{"train_examples": 90422, "horizontal_flip": true, "encoder_kernel_size": 3, "residual_init": "none", "beta1": 0.95, "eps": 1e-08, "max_precond_dim": 512, "epochs": 7.6}
Rows from block 4 of the decoder, named by matrix and row number. Each number is 500 + 40 x the weight over its row's rms, rounded and kept within 0 to 999. All counts start at 0. Numbers have three digits each. After the name is the row's rms in percent of the matrix's.
# conv: 3x3 conv (decoder.decb.0.1.conv.weight, 64x64x3x3), inputs 32-47, a 3x3 kernel for each
conv.6 155:491483473502466507500518498510497503465501497475460478529507503483497481463449501519498489480459496499515507504509504500496497469456456505443468480527524465540483502484494494485498472536540493509510508515535503446464510547498471477472507524507497493526496539529496446465451337526579655511505317532493461465527440473501499486531466484492539500495419509493492495507515527489464487476494490509447473458415515513472460488494493473522505
conv.7 122:488488507482506505523542503479511481498540495518551508462538448507531477462533457495499481499508492503480512507497507522536472483517501533454584493463602499457542195639288659572541303498366479473489513545475497479489498504489488484535490492500491503454489539504478489480545537519464529541487494532463558417598324576481560527470554470560496514440489477477504517492545490502522498487485496531508453485467494439481498522509549434501502
conv.8 101:494467495517530509500495507534477483456537460524498494487452444551522542474547478464526502502520525499471494505495542482478476504504507497556550501472442468466500510506506543516454475498494519509524510510488498509489480525492501493532502486499490502517530470513486487529504626505683592585450394499509505516593528547512533519482542386503524470503515494486510549481533478526501506545521418469695469477393500489464505504542530513522509
conv.9 078:511485499504503522486509495515472419485458489466541599532541448526399490458606549505498477523460536489472520508496512492485515524469488456555517517449484501513506490495541540481486490526579483507508495551513517478496507475509514481444500490508499508486486583558489487543504442507555522497473510510488510492524533496494441491521515555567642563580554528474491482489524516493484502463462513509476568529598483497546523520507538465491443
conv.10 105:497490488519482485466496500554443529446482529552470487521441520536486546478520517546500510489480506490561531534422564463486509509525518477510595471513550560519583491558490522530512550521535504469490491457482478499496472523470478494485503473506525493533529503498503467504515456535466468423542463480497479440530406475482431433562531514516542532525473513548436534490523505508499541500506482547560529477573492443495424553512485454481464
conv.11 101:491500511491479503489510495452515408528489535445488417528587527438467471493375450511492523482504514488530477488547488437587443494520493486534453517596443516574418456559459477309470461603531496503481484499495503519496484469483510507494488496500452469469505504519443536428532593490524514524582493456508560427487558592430632550499509499499527572479581491472494490473540478488508457583498569537610439527467545560566559512409474539513432
conv.12 109:505487522500483501528478490481505437466583519485496421498535510511473516472485368528501466487491504497496476516525490456594465458511479441508442508569438482461458525495542473490548477560416510500498503474511468533518523503503506500559511508485491526498492528539448566473488386551517549465500525453565525595540534478638517487540496472440591550464502480537515506527550482485520487475459430493399483460489467512589475530483530491521411
conv.13 062:493483474498496530497517510455521483531603513581544506564551536520487512474471535522481516549541477496501496519479525544486526501509546470514463480504482545473418557615494545566451497492537479468457439456494508472469492495497519524500434484522468513509526486462497446434596449548550559433562412463554485513501461427517487492481510493537441494491485409510493510502536494561528530516419472397583514452458522462476493481530519481517510
conv.14 092:534529510488524488521497498503509508452526529476494502517524589514488498530492467520496492502547518517488523481462489455524480455492547523494536513519446512506538481510541482541502521530536506497456479541486505460506482489490487514514482519494486485461505551502485475521449451552384607457419517499486442488522507480469516502521510540546508442514469486513470470455510495492487528509501484518619496511424354550519518495507491502491568
conv.15 078:507497511494487512550498496464541496507508524494543507541512533532523494534526463527534504494515492492501497475462455456485478492519453457565561527522552434478490544521479533584553489462489516497490520494536507477523525499504530523471479480493530500442499491485463471532487480374464429379615423453532488493541493477490448485456554473468578512439417459493512489499509516481475490527454487424535473480483462453484482442495422461503482
conv.16 094:488491515496462455523490491443607383543559616394508422454491449456515378481517492469490520490521480514504497527419539509480481472455474473508514515560502460544504565384538539541511509350518516519555478490529477502513530516496501507515517500528476481517528443572503477490421491401532530448476554476500514517480597553503594496548568448583575438464485513469480522493471462485483501469567471451488482463459545524441438554513587512544477
conv.17 053:517526501506560524518514478533487603456442508474455475496450463502508507447474512488465470532524530455517456501524452477575492496447442384478489554500460425431423462519511446502495619515500505558502452511503457540522508510552481546479540512502498501492522511498472550489556445502502477424501447468570529605512541529466604490391463533528553511483527463504480475448496505532516483449498521399554532483474553434454418454476489519525531
conv.18 083:482510479465488522496524484506490499500473438461462451523457516473414434474533526478456487504493493492527515515478416516546523486531518517487490472423501469511462511477543553506499520450515484446461513503509492505513498521564512520491529520524497453463498505488489499502469469457526499563446449410594452464497459478551508562463413538507514538437432453511457444507570490497508482368566551514522493496449488481510452504502456547495500
conv.19 072:497476494503550527478518502519433481514463444449481509491433467490603539487477448530507466486535465468493503532513476575480534496501497422483481478494483470522518465440463509444412441466546527539495483515511508444521486533473469549432544490515490522465462509516549483520507589552542467589487581522562522501458524517515528541477512486500437461529505453495484498499547521508521486461548468564514446441487515504512451557523499526521504
conv.20 119:510505507506518512486475490440483460465516543412487471495423548509509497523483436466470502502475515508525501441483494481626473468482449480472467445523408417531445542511442526393513534558474536510516493515510478502516531482526483518470481515504522520500446497522466546477501454475511472537470505473390507457494578602491609420550451458491535485468527455471508480493517495490491505492498516471585436514445594392502472491454510420560399
conv.21 123:477486481472472502487481505577530521598558562511564545529417509524468560535510517473493483476463499477451470505495450530452501495509496480436468481484455503533484437484537495522497543513463530488512490465495475493513500472477487476493492493504490523497491498482520520497600633463342329608646603608519493554535390444580427441418488507437395514510491503508497516492460542497530492466466542516506438529514538509462515505485481495486485
conv.22 098:516482484517479475508505492528384568491546558499388479534512530538530534464436504501483484500516485479503490459488497553465535460479521485470501501514522536500498457569485467462475522480566514482501467493523496497496495473517470496480498476513520501502486536511515493524651605497499519472564491492599656557498409461583509467475475524570563525531455542491485517458467555487485529545471578502458475496464549586453474446551496546471495
conv.23 077:498483504491496492523521516562492529538578555539495490486435527512517490480509434442516493533460496504490527461511469447546528511512530549514462537538455492480474525534432588521478446523497510517463459500504487472469484491436505498512495506521471529506510472497516489473464420531456506576550496433560496567494503516536501591503474548482499490561493518496485511474467524500481498486540539446566550491493530561553541483453492519523496
conv.24 068:492521479502495500505533480476549537503482512499442436394399402451495499463549490485473494496524503461514489549510546558405463490469487499518526546564486548532469487525514434468516554464588445500504515418463507511510494512491488485488479523471456494497464507507488514523466366493497436633412406510490480463515420449560402473490428550414541578548577552498526469538492490521496491470504472476530513432480447509521468563557498535502523
conv.25 094:515500498512496502511473496489498499499516514436470493543498510494483480516483606504487489524504467466510490527461500479497527499491483468462442448455424453460511511444514481529564481525482489477522497516463469512517489515519507522502517503505489503477481506501533487476483467555450564500401321474481534536540518484601488504491461390502457468448475542530538530491506500506462512457471468545495453459434458408436495467476482544526543
conv.26 117:516515494491489498482512497530517493531486518500515530475420529477472520518464490488504527509500489497507491508535504532509493510545523436548457480543484509514521561119545570596485482294500513516536467483518483503479500508503499501492465495468506483528521488484446492513541522531479476483458483482475470560243585181471502612472435504470486487482469472496512499530534525487552535486501493509470508474510447518477480565539498468443457
conv.27 096:507476469495518473476480497491433559475454568433441493450495471461430597494501477493501486475485479492514486458445532489465448492484524481542473478511480483503459419349482379420463501534513497499501522485515488519523442533426503471505480479458493526518534493534515517513481445544501421460393369390608445539488439400541516485524459475462542502473485566512491508507491492511459493532481469537418567570551465425551397489459511507517512
conv.28 065:485520501493532504483518533498534506495541506514508509447506532561499544469525474475512503518498505550513518468495445522426522507500537493486480483492505493479444520517563567540560494512489489478569503476490483503510518457495483532500498516456472482479488490469498514502405402569465489586380444507456477416549553492520599520552502480418572508501450428470542457511470495464497509531502483517557487421526437458476469427496503425494558
conv.29 109:510480488536497528513512490459478524438479449523508468521476464490509507486512493507524494523516483496515505503498507512541526468520475512464449487525497523501501478485545492453511538493496497513501485474534510514510515491493501586503486485497520503552491476502469492512598583524435476386434512384503543521530501471519463505553485460506515500477497479492487489517532514489490500499481579466402572492510510448519515503512535495510516
conv.30 095:466480514490514504467495503494469478554519488531481524460454414491485444527401550473503548523497493529508476501517533583489487542454488514502520542477542490479525490522499561550500507485569503499539505505521523495475507477469523509462483521485547511532493494534521486474443547417519489424460512462538508521447523485539653538398495483483498549494506535518505546511469550526483523499419510414522533519519482551518503372539465594470516
conv.31 130:499527490469524492477482523492503510494549425515467495557498535501481489503520507487511498489570447486512507528501479507494486518476487485506498508519491516519536521475528541471513563491520503470517564473504494504498496487500506489487504530491482468522483528536479507502523428512476442557526409527505511501493538445485525476550525523635384476469488566512499502527467511526485504531482416428649323371408490454474479469484479469532508
conv.32 088:504498515502477498502502478535466462512463457534489531447547398443498433456474460516467496496440472494521499488509487517543477494541463477461509436514559523549524456468526440488548479519427506541506528493489508520496486509479497467503499509486499536518502499464496526486467481468607346562510579525476506489490481455493463506475474499496535531483470428529521505491521511489528502518489476516416546496498550489479525459524529485472528
conv.33 106:481492495479508511505474501475531516537472502509409513464464493483465434487349511506483501483534514467493471515473472500468508525476527492490537527480604451426517452429449550444562479488523479515516528518491513481490507519505519519511514484507504499494536523529540464534467506457424472543526462470494489505447519469523498525486477498499468514521490450473497482541491496479495503459566490489516506474490575543510528377549435490492481
conv.34 131:507483503514481518472502527490482543530511527484500482563548534531536509536480500496510496537481515493494521514522450483556451468473469496453522496477553469485527538514478483523489500510516507497494491507471488494470514504506541477511524513511472477504491540455483525489564532439491467522489424485483494494498534488449529547518483473590490374533429510535509475484515466492522482445519455608393437522454486517478472501534524490499454
conv.35 076:488501505501492486482511477526497494514596556519551536519605585566551533565515511477503503511525520505495514515500491570548527481510510535538563498513512530494487480570467484484438530524560468490466496477503518521476498518511504535501492528541495515503525473453517515486590520542555676535565517484494429412486351394469461498504597556518465615539548606485520500479498458503511474479469462502532506487466430488490501515483503520473498
conv.36 131:491516511491502512528491494511532482450515495482475475528508521536582551468505509518505491499495497535511485532511483505482438515488474511529506467475449474546543486517521502493471468470530495501501520479485483497464458492475515550489520521495505474495501463527495504525439392514618715531405397488535526498499482513489502535533454490460511457470497425514495508511463463540498517428443507466506476491476482398441459420448485458503488
conv.37 087:483507510508527511523513501453509466440492503484520449499470506472451473501455429488492499506516493488496506462483451520486479473461462503517522492537481507528470445534525514574497487520524514493503507488518489509506487464513503520497486483485510507491540482479551488481530621502453497433533522476464501478469503495500530554474486465545423455521444520486505476512487489496509497544547496514534574498544571496510506492539488522475554
conv.38 089:513484489513497492522477486447533515504487546502502476547618640487457539508529535505518489447497491441466522518477517541554496490537514495511514495490526528554547542531527521575520574541471477485489508537503489487506500483492478516489501512516462516510519566535421465511374445536396626503418456512517536518429491459496513479467439584514595523484408523501477476523546517531518512512567489499530572567539532542496454544521485494493536
conv.39 095:490476483532491485477497491500473533487542498476479450494509503589592517524517516476524518472478485512477504472494514467495522521470493488570478451489548521532470598570482617579442480405471492501473465510493494431508512519502507531510481487485449458484483511449523497477473422468546571441495555548533478494467689576451545527513514540491535524502538534463448488450492454480474498498498520538497463522503521514482495529529511495485535
conv.40 129:505513505533501509508480485475521433575520504523486534594526527490495504527467520482465488500489505510513487475491465499530483465471479510506485485534447486542478539559574504368602522528488553497486487504490513507504511475511497526478510508512503508500488496530510521502473557460532500541506478512265531298502459486236600307431477549512473479516497546501497492493510497477496478547479532387570468559498485547508491495518516476552462
conv.41 059:486534477536489515515485485516509497523436478502496506530427481547562492463499527446469491498550589505509469449486506403463486520450473530553463556508480553482466421419498477502453534526511504478493510540524504527482494507506488581513503499471499513529488494464508538467539484519501512453494497610426485543433400580490463542529536530571606514652576577473504472531455526432467482445452474509503498436556437481494530462488555414489485
conv.42 121:495519493504477492500498487473511537482505488479488494472530502462421537515502490497530530529525509502540491523524492496544508512476499476436439462426487465508513446481497432488487511515507502501491517543524491499519496494485506514508504520493501503509484506519498503527578664548356395428527655479523450511471531492446445468415508421475618457486397442512527512492515516515465495528484546476410400484499507511489514514499513511527525
conv.43 116:517510508495518496494488491446365560462563530496438472514560527454514515480507473479504498528483492475484518467498493559502494530467531522477504534466547492467554576531431386569395555476573525527504475486513505494508523490484518469492493523516512499523499503492524476526542431463468572562506524516561430532487530505585286550420456517467469532473472516519484483489486531497476484472459574543498555515504528627536512492500476574470530
conv.44 098:499480527510477512512494490482487388501449465551523540482407465475450515475491410495504496478515518498486484570530507553574525491508504523447543457494495524547541471482534471488495523488494510524475515522510468533505498500488473541489474488504468544486503531507484526518388461470415542350535582426510521497496461491485542537451493487511503472499464474508509514490538493512505505534521488480379578486551567502502483496527510504504479
conv.45 149:501496492487520501487487498472463513440474476518479508494535510530512524510474505499464516507566491481490486486472470488420472502485509453523502492496465489477538483511505497471475499490514514484515508493500492508506489479486500526499488493507520492510512453476496489496506420574624629617439432540521506502494480454497487484519365518476445488497570515496490512499444507503508509473429531475679562586493454511525493507498513497499512
conv.46 074:503496524492515511473485485535510539545497507472543514506504505511497562451505537513480559455495537456491494531517467539501458498508492487496521512535441490450480550565518481503535488517497497480494534492451485502506508460493527510501498472522510467525482480483497520496503654483570400547545594478567543590509475509481537541489505478518438543472477461522564524512518511475493492504448514481506358479502491512509500508509504537514530
conv.47 109:471499511456528501474504474514502494532498532520480497483485485447524530440527494499505529446518518473503507475520467485509513481514489546519524572506538518517491524531491528565510511481527479472465530496489524515485471512484441524516508511524521514479524479463520509491446501522513555508517554505553475461413473558471496499463405440465491424499508430489492507504516470494506506584588469444599582487508454574547504559550494479509516
conv.48 108:497520486500513481498467512528505536501488488454449450518485487556611533520471512484500518498489480487497519494472468496519512505540500512543512532480567501524571492441487518519518482483509492498498534504502501498499493527514510479480462511487483467511511515491524508464436374455561651550547484574520576558558575479556481522555510565555609531546522576471460475492526513497529500492556497508491448471417479504492514471463495475496533
conv.49 134:495509500520515480489514515473511517469514460499486511485477535528459489481519518494507488483544485516495471472501514502462524502469497486491440531560425508509526534482513507506478486481489538495524485491549480497498500500467495508488504509479504507504521445568488480529465494482458483587470517475526480492547539476560552486491451477468468580543529570516521517511474544485495525536490553420640424506562531500504438536517496477499487
conv.50 116:480502461492520505506484505478517500489534482511539485510460513523561541527578515512502475519530475515519520525533480520472518531466496471488472486524463475462448501510488531484516550468504485497500520486518536498474509483510525512490516501501503493535490496550496477505629574461501417552572571568453528512465455459492388429480554486298386484345502504511528478492483537499459512469440504463509340473565453513501547493472487490469498