{
  "downsampling_factor": 8,
  "encoder_avg_pool_shortcut": true,
  "encoder_widths": [48, 64, 96],
  "latent_channels": 8,
  "decoder_activation": "gelu",
  "decoder_blocks_per_level": 2,
  "decoder_attention": true,
  "decoder_upsampling": "pixel_shuffle",
  "lr": 0.0043,
  "beta1": 0.95,
  "lr_schedule": "wsd",
  "decay_fraction": 0.3
}
Rows from block 2 of the encoder, named by matrix and row number. Rows with one number belong to one channel. Each number is 128 + 24 x the weight over its row's rms, rounded and kept within 0 to 255. All counts start at 0. Numbers have three digits each. After the name is the row's rms in percent of the matrix's.
# convs0: first 3x3 conv (encoder.blocks.2.convs.0.weight, 48x48x3x3), inputs 40-47, a 3x3 kernel for each
# convs1: second 3x3 conv (encoder.blocks.2.convs.1.weight, 48x48x3x3, transposed), outputs 40-47, a 3x3 kernel for each
convs0.0 090:150106146138135182128110147128084108093128089116095161116106128169117149096143140102111101109148162119093104132111123122127102164189117103142114161129109084120123113123139132134152160110128098119086109091116135171125
convs1.0 095:122160124088118145124150116080113108152147146138151134127125132118156132117135111168146155108105110126135135131097067122132156124130156111146133134157112122135151089113126138146109122115138094142131162152134112106167
convs0.1 098:073122138131108160125128155141113111118086161109142143128110161097119150109127134093099118103171131134107125136086110120147136146137098093086101112130112170154147129142143122131155154118137147140138144074117108128105
convs1.1 090:122118117122130128106120146117069107109169132147119119147135132124143124092149119106104115129125156124161139169111165127124146101146119131109152121144149138189148153130106117117108132086156137144160136133126112156142
convs0.2 087:093153167125104179156086148112104108121158177107156088103120129132112112112145135089168151116125153125148124073106122126117116088130139134114141128124068145111118119163175147133191112120131112092133103126118086150147
convs1.2 090:115164138098125149107125156157118165112121117128157114121119129117125123119125131118113140080201141106103134131156190144120193095113172111147130132117132125084099127164129146128133123095145157106172107106168128096114
convs0.3 102:147141142104098120091133105113093131119123121102115130101088138140120088157114138147154136088111103151101120115124145100179105157148143120098149129153128193094145123130085089155122171163183080113111105138101132143128
convs1.3 115:139129158136117154146124077134119098158111122109156159127139131141138138119139146125166110159150161110092146139134099141104162095135135154128086135095106109146139086101052164131165166129121118109116156147140141121128
convs0.4 101:125102129135108172101114142145154094131104103136131146152075111121097161123099118130154100096160174131092105115128120118186115109125100134094146125104108130109056100141134106159106116116124129118142145151132136138073
convs1.4 092:130134141133109114133173140128144131149163083119104103094119115107086113138142115104159132099127136079122138142146117119096185153086170171164118171154147131169112121137129099073186154126128116104122137103137145084132
convs0.5 102:129141101122131100134177083144150136086160122119132112126082127098100158166100187137109142127129124088146121192142124116165107150105126124125148104153118124116117131153120135146094128130123146166160114125157131141160
convs1.5 095:168069120141089109152088143105122143144109197094112084115126121116114154118155112121146127129105130141129104153159122157094157129110098129153124115140144078125108109154128118113119096073081154104124111125136099114116
convs0.6 104:138113109133118105129168147116125120123106095105127119119096108123122135124165128115135134141149127114160108104135115141152155136133166156162137142150132124136112138152131073045073107129119127105118104136150121137090
convs1.6 098:131142137132175138097125113167130133133081169168139132158161153141127127102106143133095116117115114132141157133140095141108143139114166126126142108109125111110095123180157124138154112127132155168131130112131131124131
convs0.7 098:097134145086115144115161100149126149115117090128168111132100150194130115125113118158142149113100104143165147134108142156145152126120141152106140136117113124111096107119099085084093155154155078107115123126140107115126
convs1.7 094:154094150134124206111105133110110122109088091119119111112125133114110091127166140119101136150171159109114078094137149099090113146151120155158139149129144135140133106140120159150142152139164155147174106120139123143118
convs0.8 106:126131102157137108111101133130117115147086123120072100105110122114123105128118118142062111098164141099114098135114099110099139125137107123167153180135164153109132131076162133164181127133113122162122136167101110112091
convs1.8 099:112150117136167106129107111152167157140139105113115155132143137164143120133119138126125133127085133120148149150107150096172104131147114123115106091105079113096139138123119111131117148151114106134155149163077130091153
convs0.9 095:112148103132142115152127159139117162154122154123114091080095149141153111118176111177079124140061131109136118148119121181106109139153107104122105096111130117110132176098167149106125189112099095098128118175101097121114
convs1.9 104:104125115120140117132098105122116120112120115141187119118118123148137136114120135124084168107123143107152145120128106114169064158151106116112137113115152117156131144099095143168096081135053111152154121125105143124138
convs0.10 101:132135143126107131132143161131102083136147108106089113135124106140138136115138135118125143125078103170152136105125130134143098126148129119096103107140128120102092075072117101091087121158131160109116148201120109109131
convs1.10 114:093097118121133152141083108142196136134155168127119103135108138113155144108157103156156134135136141113132089149110152141139084107155152122123145140114109113117096118070118149160121153189198123133140135121130106106107
convs0.11 106:061134127168131160085122152087125155109131130127134137165099132113139112141140113114113103139133116090093087147137154075108135146150116139136105129112106079154101109144125083075120121101103086090152080129098166149127
convs1.11 114:111131172096149105103114160145109126107135141126122154135148123114096126121123100154138140164111101139165125142125126111136175114126153135112145129129130163124147137138120128158136139126148123109114125183144113128147
convs0.12 095:148115119144146118121090154088118138120123081144160169123135115120121102145114119116082096105193128152138142137171145106109118103134112176125164115118156073166087137148127161135121119125118104142126121131150127114107
convs1.12 102:120156122124102106122137127061053117149171127147120143130137121117103122142139149128101146136131159119135093116123135121144152116087107147144137132168132097107131145152152116096100176113113133105068103094119179154153
convs0.13 095:154099164123180123195095149118086098155132114152118135123148148119100135123131130158105131116144137142094129148105095139083121149108148121134136128088155122144151160153165166154142132108158102109118116113106132149169
convs1.13 082:102137079151092117096163121105119109146146120131118124130136124152169131107117110097144100127153153137132102126138114149158082159109065123119137106154147123097153133171180106095124057109095123114107133158131152161154
convs0.14 103:145160086174145121111118107085119113141145142174149155123122113081112121110104109128135160129160117138151160132094101124136124133118127126151126113071145126117151147138134106118091108128134105080118130124096137112120
convs1.14 095:155120153152144091130143106139069047092089089161122134147114094112136122170108102116130130099136159106103139141126150131124144131136108141132129148183133102148156106133145137107104154087122163146110143081145133152130
convs0.15 098:163107128147111136117104141106140146141155114087098130137125138125092111168123109143148128157101161125117114158117127136151101170125128100136109064099109096062128122088135102138075115110117128109081124154109104109138
convs1.15 092:116152154130100110114144105130188178140121107092099140127126107116116098101125114115116111116198119102121116115139092173119187106118116097163120153161193139173132116152105155139153119133102125125113139101153132124104
convs0.16 103:122090084087158043137127071151116160135129141126110137138115158120140127100139137135117153138084112140123119109126142103162103112095132186118155175140123188127138126108095141117095113122113145123118153156108106164149
convs1.16 131:114152115133114163166114141111151166135128120176119139121119115103142116132130134201087080192167079095174118137164098137147148086109172135106125136098124143135086121117113128160109133121104070162136090098173185099129
convs0.17 101:093080122130101097107113152132107107107096126156163179125119132118132175144134163113103142118144114128098115155126154091080139101085112132133179129142178184161183131140185156147137156167152135090107122110150168143130
convs1.17 091:132160139154149087131154139084087079114138140148112106097116098065129116150102122119149133122158167084155128153117107100152162127112123080087078094142149125152138152127115125085096130093115140113104125144135143128118
convs0.18 101:117084087138109061147156136144093161119108124118105128141141136146101091113169084118104134116142091109115123114163112144100144120143120131106146141095156154099153130119081152123157162134114127180156094126106144163139
convs1.18 100:124098116128093100138125146098100102129160153112127104119104116092133124130104112136153123118159157118148105140106144111156127147134143139128116137152130145150148135109096090154122140129108104084114156106121106116137
convs0.19 110:142125162115149122133148147141141145156146150102103137105090162161132150110125144134103170139144106119150146121128124129116122136121112092095148122155153122148161160110109145144106155165102136102104115142165158150145
convs1.19 096:124126087145140130102108137143178184124157124123126102108136133115127110153109111143138135182099161082143096150133107136156144133087123156079100110118138141170163144116094153109112133089053117102122135129120160159099
convs0.20 097:131145066123174070101105100144134154119104122150121128124160146146112108122143134107085094163100177122114119106114114158110114145116137105167143100148118124130155083117136145118137133128135127122161106157115135104109
convs1.20 106:149131169120114152147128174115092121117149110083125117125117125118118129111143128166137102106177084165175107119161111113187096120155128147143130143115142142095150117121140064132152092171123113151121122131142109150131
convs0.21 102:131093106117134130166145148125099121077082144105119083146120102162115125129154119118111103142133110128133120131142128127128138127107082150170141174105143110149119112113113166087143135095111096166117151125132118127128
convs1.21 103:126134102142124141131161121113152180142170147130133124098147155119148143107147131119130129123131116138139131136166161143134146121156109107101094117156078110085112122163107149161121113155127098117128110159144131128103
convs0.22 109:087130129154114111121143088116113107123129150106112093106095101144049104121119119126088157136124144109119147114097152125127142123114140178110118197124074183111100097138112097136119122066141149134124155139099126121135
convs1.22 119:127117144143129136082089138126127143096106148139117130130123132124132133140151139126195116129177127114191123131141143110149166109137149154139098172111088159153096131150123131093156123150152142116156171108135143134137
convs0.23 097:124111116071126093145146151127110133111157143115112136130163149120070107103089119125097156095133141132109157141117120129130127111130084136142126139151158126107134119150110179172119106125118145098140116121158124125106
convs1.23 087:098112151168113147174142172136108158125171146136112134116149128128165153106110146118141124138122146137144103159109141142136132137131099136142119127122105119112063120155097147113136142159121105114121139136166130129121
convs0.24 106:100090135119128101101122125106138166108101106079106105162094141126171084120112118096129201109092075131168155125135117143132155124141140115098109099156128189122151098136081103113108138141112105121096126141158131145139
convs1.24 112:154165105120135171111128143143179185131135145081139131139168144140107141097111124117106074167100108104209189123122096119141125102139177105108103113120129145168137086123104128157176055069111120181109079098159172113130
convs0.25 108:085130116151150150098122158181146131105145157142129100128155119180170138134116138117148153150164157153154101099151134149130150112131069078126109131154111117122126109094114133065095098113104124129108119154068113094120
convs1.25 100:125126141104107152117131129164170117112125148106126137103092097115119131138166203148114125106142093108101148136087168138119133116161146129130160136135132145126129117099176119125122188176148126125098131125211155147094
convs0.26 097:126119104167122125147093116115139131110114131107119136133132115129113124137136154117104143155139117125125111153102108139116147164135097142149111129123124126152163099082128139151148080150120143121141127130159121115140
convs1.26 090:138151101141151139145116119108129146116146180132132125120114122122161125126126136160106123142118112162135148126123111109158099120134139101135130117103122139093101131104134135145103103162111133166087097153141117112129
convs0.27 106:112122158138131128150158112194171138123129136107117128088101100096134135086127108213150099153095151115138130142117126130130117143135120065109122103172131135137151119080117084104137118159166113098134139165141126122104
convs1.27 110:140119119125154146089105113114156179150124093145110108138129159153143122158105123126131135121138152158136083116142100132134083157134133133133119125094143145154196113145151129184125147137119095163128154093091154158157
convs0.28 099:130174180147071142143128151150136156141083133183126144128144121159156083154163103112115137101106096130104146164130120154150134100098147135138116149120106153123120125088116133127127144144139130138104167129127153132181
convs1.28 089:122139092123180132125099105137147124151132129078126069138148128170122146087127112132158109114150137139133131094131114114152103127137129101114135143128141159097137124129143143154150085141138109136141113140109154090135
convs0.29 102:131096108107122097175102082143100124121158136109109089129134103152108116099138134140122093132151090116124136089136134141149120121167152117116102147103128112120151117103122125158139136136143142163116138097116094153186
convs1.29 091:135100122158123130135149115140122108176145118145126139123130139132156134123130118138143120153141124152148137143105136123140074158143158141136130119155117145136128110142138124121135090081130103129166141162103140125138
convs0.30 094:137121120092131118099132081114116132121128139126117150135136133131144133102121143140139137137078149073147124107109160107161117095110130167136130117177122164172125132172150127089108169149121110138163129183122128163102
convs1.30 096:140094167115116198131143120090143145120139164115144115115120152140114151109163120106139126136152088124087104081142137145073159098139160163134099144093122117102107148097087138153128126135096148080152122072188094133122
convs0.31 099:145138089096152113119136105183107142139090147167120149121141134112146080160109129133120108121160128167109114114096147143103183092117168163147138166166086159137136132164153117100193085127133130102173117123128123126147
convs1.31 091:130131109126138122157125136112103139145159148145158096153123115175135101120130107126115146086088169130102137129126158094139124102130118086111137094139128086077142131128155111163108114105164132111117157132100131144096
convs0.32 101:148166155136144131132148152124110131165201110099116142131114126113093105134151088169097153133201095123123121109119146115125126105150132150119107128117138142126143113161129151122108144118097129136105132113102103135124
convs1.32 099:164135137138081096097130123148098154111068088161134114151111139088098108137148118131164121132131149084124099123122134129132172112125111128128096184146146126154092144166130142137109118111092132131133128101115138154123
convs0.33 100:123104078121105137115142116119161136113097152131122080108145088139092141134148124146108143119126117116109134130158152118111168130158141129126111134121102116117135137112128131128120103116112134115160113124133155158150
convs1.33 104:139083130113152105143151129138125109150180163127105130118100116138121105165132139115162144113097161127093111117109167084148105116112115134128172142138121138117138123118103110098073129154094120068128124192110095121130
convs0.34 101:121126129169118148142154182110145138132150167110110110101149105070149143130094122133140137124142160125118155148129141118153161105061102117130158108179155078121123125098089160145136133151130140132122132138158109087061
convs1.34 089:108126116080148085122153116152160155085105148123108130139127128129126136159114170147148157082107109117109116134143123117134130114119091142123177121089137100093120094092123114109158180216152162138153129166122117135113
convs0.35 093:135167129111103170165112137114117094147130165121104102141128120117165135081103122124129100135133114137138205127130154144159119124131152116139120098161161133131165115137155146144116134153098128119122152134120131161145
convs1.35 090:108131104112195128113116153122130134103128119170157156126152132145148150153126116083122127154141098163124127121136126118113077130156115102092131121102128153139123149108121153120086091138106118136139129172096106141138
convs0.36 105:155169107171097094133134089104124139151128117117112155125148139116132132123129161088132103107153085105096147134135102131103182147123137141111125136099151113144149112163102144142111138129126114149138151103153143095208
convs1.36 115:160114123155116078135093145159109095078126139151138124113129139165109101093077130136148161109104175146179161121120122085138113163137124124136130127157117158137158145126113131131093112095150113143076145104066120115131
convs0.37 095:163131125138163118116110101126122098135125138143144109135108108123133134104129114110168115158135101136099124107099139108119096130175137141113127149132160155159179106124094084087145178179151121100129120143146097145148
convs1.37 103:137172118133097137141122126151139107132112123129140119127154136153152165119153104139121116123133127121095143119114104172154129144146124077077099114131091112091075065079082156135115157154177143159155126124116118117101
convs0.38 097:179126151169115093125115091104129128074097121116122144142180124100153100134136117114179147160081146136097120088124162130108120105133127139137107155161088128185075156112143141119148117114118117146117110129139127110134
convs1.38 088:147132164146147134098121113124118128136123154111131123142136144147079149136098125129154103148151107122111147110139149141146131112142173152095148160082118173100135166184148096169101132148095114142148124124172157168139
convs0.39 102:102083120132149150127091155130141113132130127110086127119109120148103138096122132151118103121099086122174134145160136170141152129141118148094118158094141094110111103088102189102115115126134163113124146139138121097112
convs1.39 111:122122113122118156126142157167154128097054075123109120143140146100118118139132116123120132143154141119137087133133167121098119136116104144131131145132118118131119139148142126085077170172141133157177159118120131128109
convs0.40 101:157167155124135192142138123135108146126110133111131138133112122163093138200102106105111083109161155140128087097100138123125143160128143057133147106101162074070161127154149078160159093131147114119136138107143148124142
convs1.40 110:101097117102107132107120094113099153115121113113166151112145114108102143147101146145150132104132133111184129147143092101123180117084166124120119144165155109142174152137124108127164126091120150088123136110158147122164
convs0.41 098:131157143115080117113130129112138121129144135138150141128088118141103137141152149106145160142168159139125132083150093116153131131097098130082089132094076128138109124141120082103146143113147124133106145122124155113110
convs1.41 094:123120148113123151149119129105117127112122106120119135127097163088121089118122127157133122075160121092107131112157104129134201131085158142138151165177151146149125114140134130133175133128172149112123137128127157113148
convs0.42 104:163160139143160154123155121157110111093140108170165153105116127109114131128087157119123135129084122115179144156107114133159144111094118132128149121183154116121117143101151137102128128098108112100117127189144135105113
convs1.42 116:134102118115132126143095114103136110140148177130144101115120117137193113151147146129129156129108124111121100130119165122101090118169086125141120102067136089105095146105144127123105139178116119153115121177150109123120
convs0.43 100:163148122152134132125145103082116144141126115129131151136131104131142122136105140132173071125159130122086158142098135158116131102123130146138150095141153137126146117168091133164112108182106145114133131152130160129161
convs1.43 104:095127128108160113084106126112152148133135107105137153133151119132143124151137133163132113161086119219058108115143139150126097147150125102118129117107142071115111160071144107099121157111117115148125109168108092147140
convs0.44 098:124129107097103125127111159115168151114116103121127131163149172094101134147113143160148153097197109091060087115107110134138109122105113126149132096099084170140142135125122086102123133111111136163133068085074137140136
convs1.44 109:109160146123133113107126140150142128156133121094107099134129135124133092146152141147150134142169226124090085153173134119122137139094124122114122137152157119136158125139137114117145158138131112127118183127119134152144
convs0.45 093:113125148132150081155142118149129143128116162124097112155169111099126108138172111150131097113093130165130095128122114176083142134131115132093087154110125172109156159113157123118160138133163128130090148150134142134116
convs1.45 083:118107115166096132123119123159162129125169095141091103128146117138168154141112118159117108151132145156142137140087089086218047150118116096124125175135099192164171144137092143127159121083135098149106104158076129145146
convs0.46 104:153134163136076117130126086142123143105123131147124121128149102144066153070080093107089134116145101100113141100086124143152132094159120140134134149105151148129172120145135126154133137180136160138127136071125135161136
convs1.46 091:165089102167166105099129114141148073096147183129114140166164142110180136130134131117135129103139147137136114142095149118130117134153125089119116107138112140103130116179118130153133095119140130100104106196112135140115
convs0.47 092:152157125151108167143142166150145137157116132135160172130152150133141157162095173116114117095123147136080131129079138168094122150094124147088165129107115123143110128132137122112127133138128133109154155117135089158161
convs1.47 084:114111117109133127155087113120087090131104127195133096117142119094143117086134106122144131123124117118135116138133106131170099117141149136130137130166111121148112144139122154123117140139118115124156074158117093162141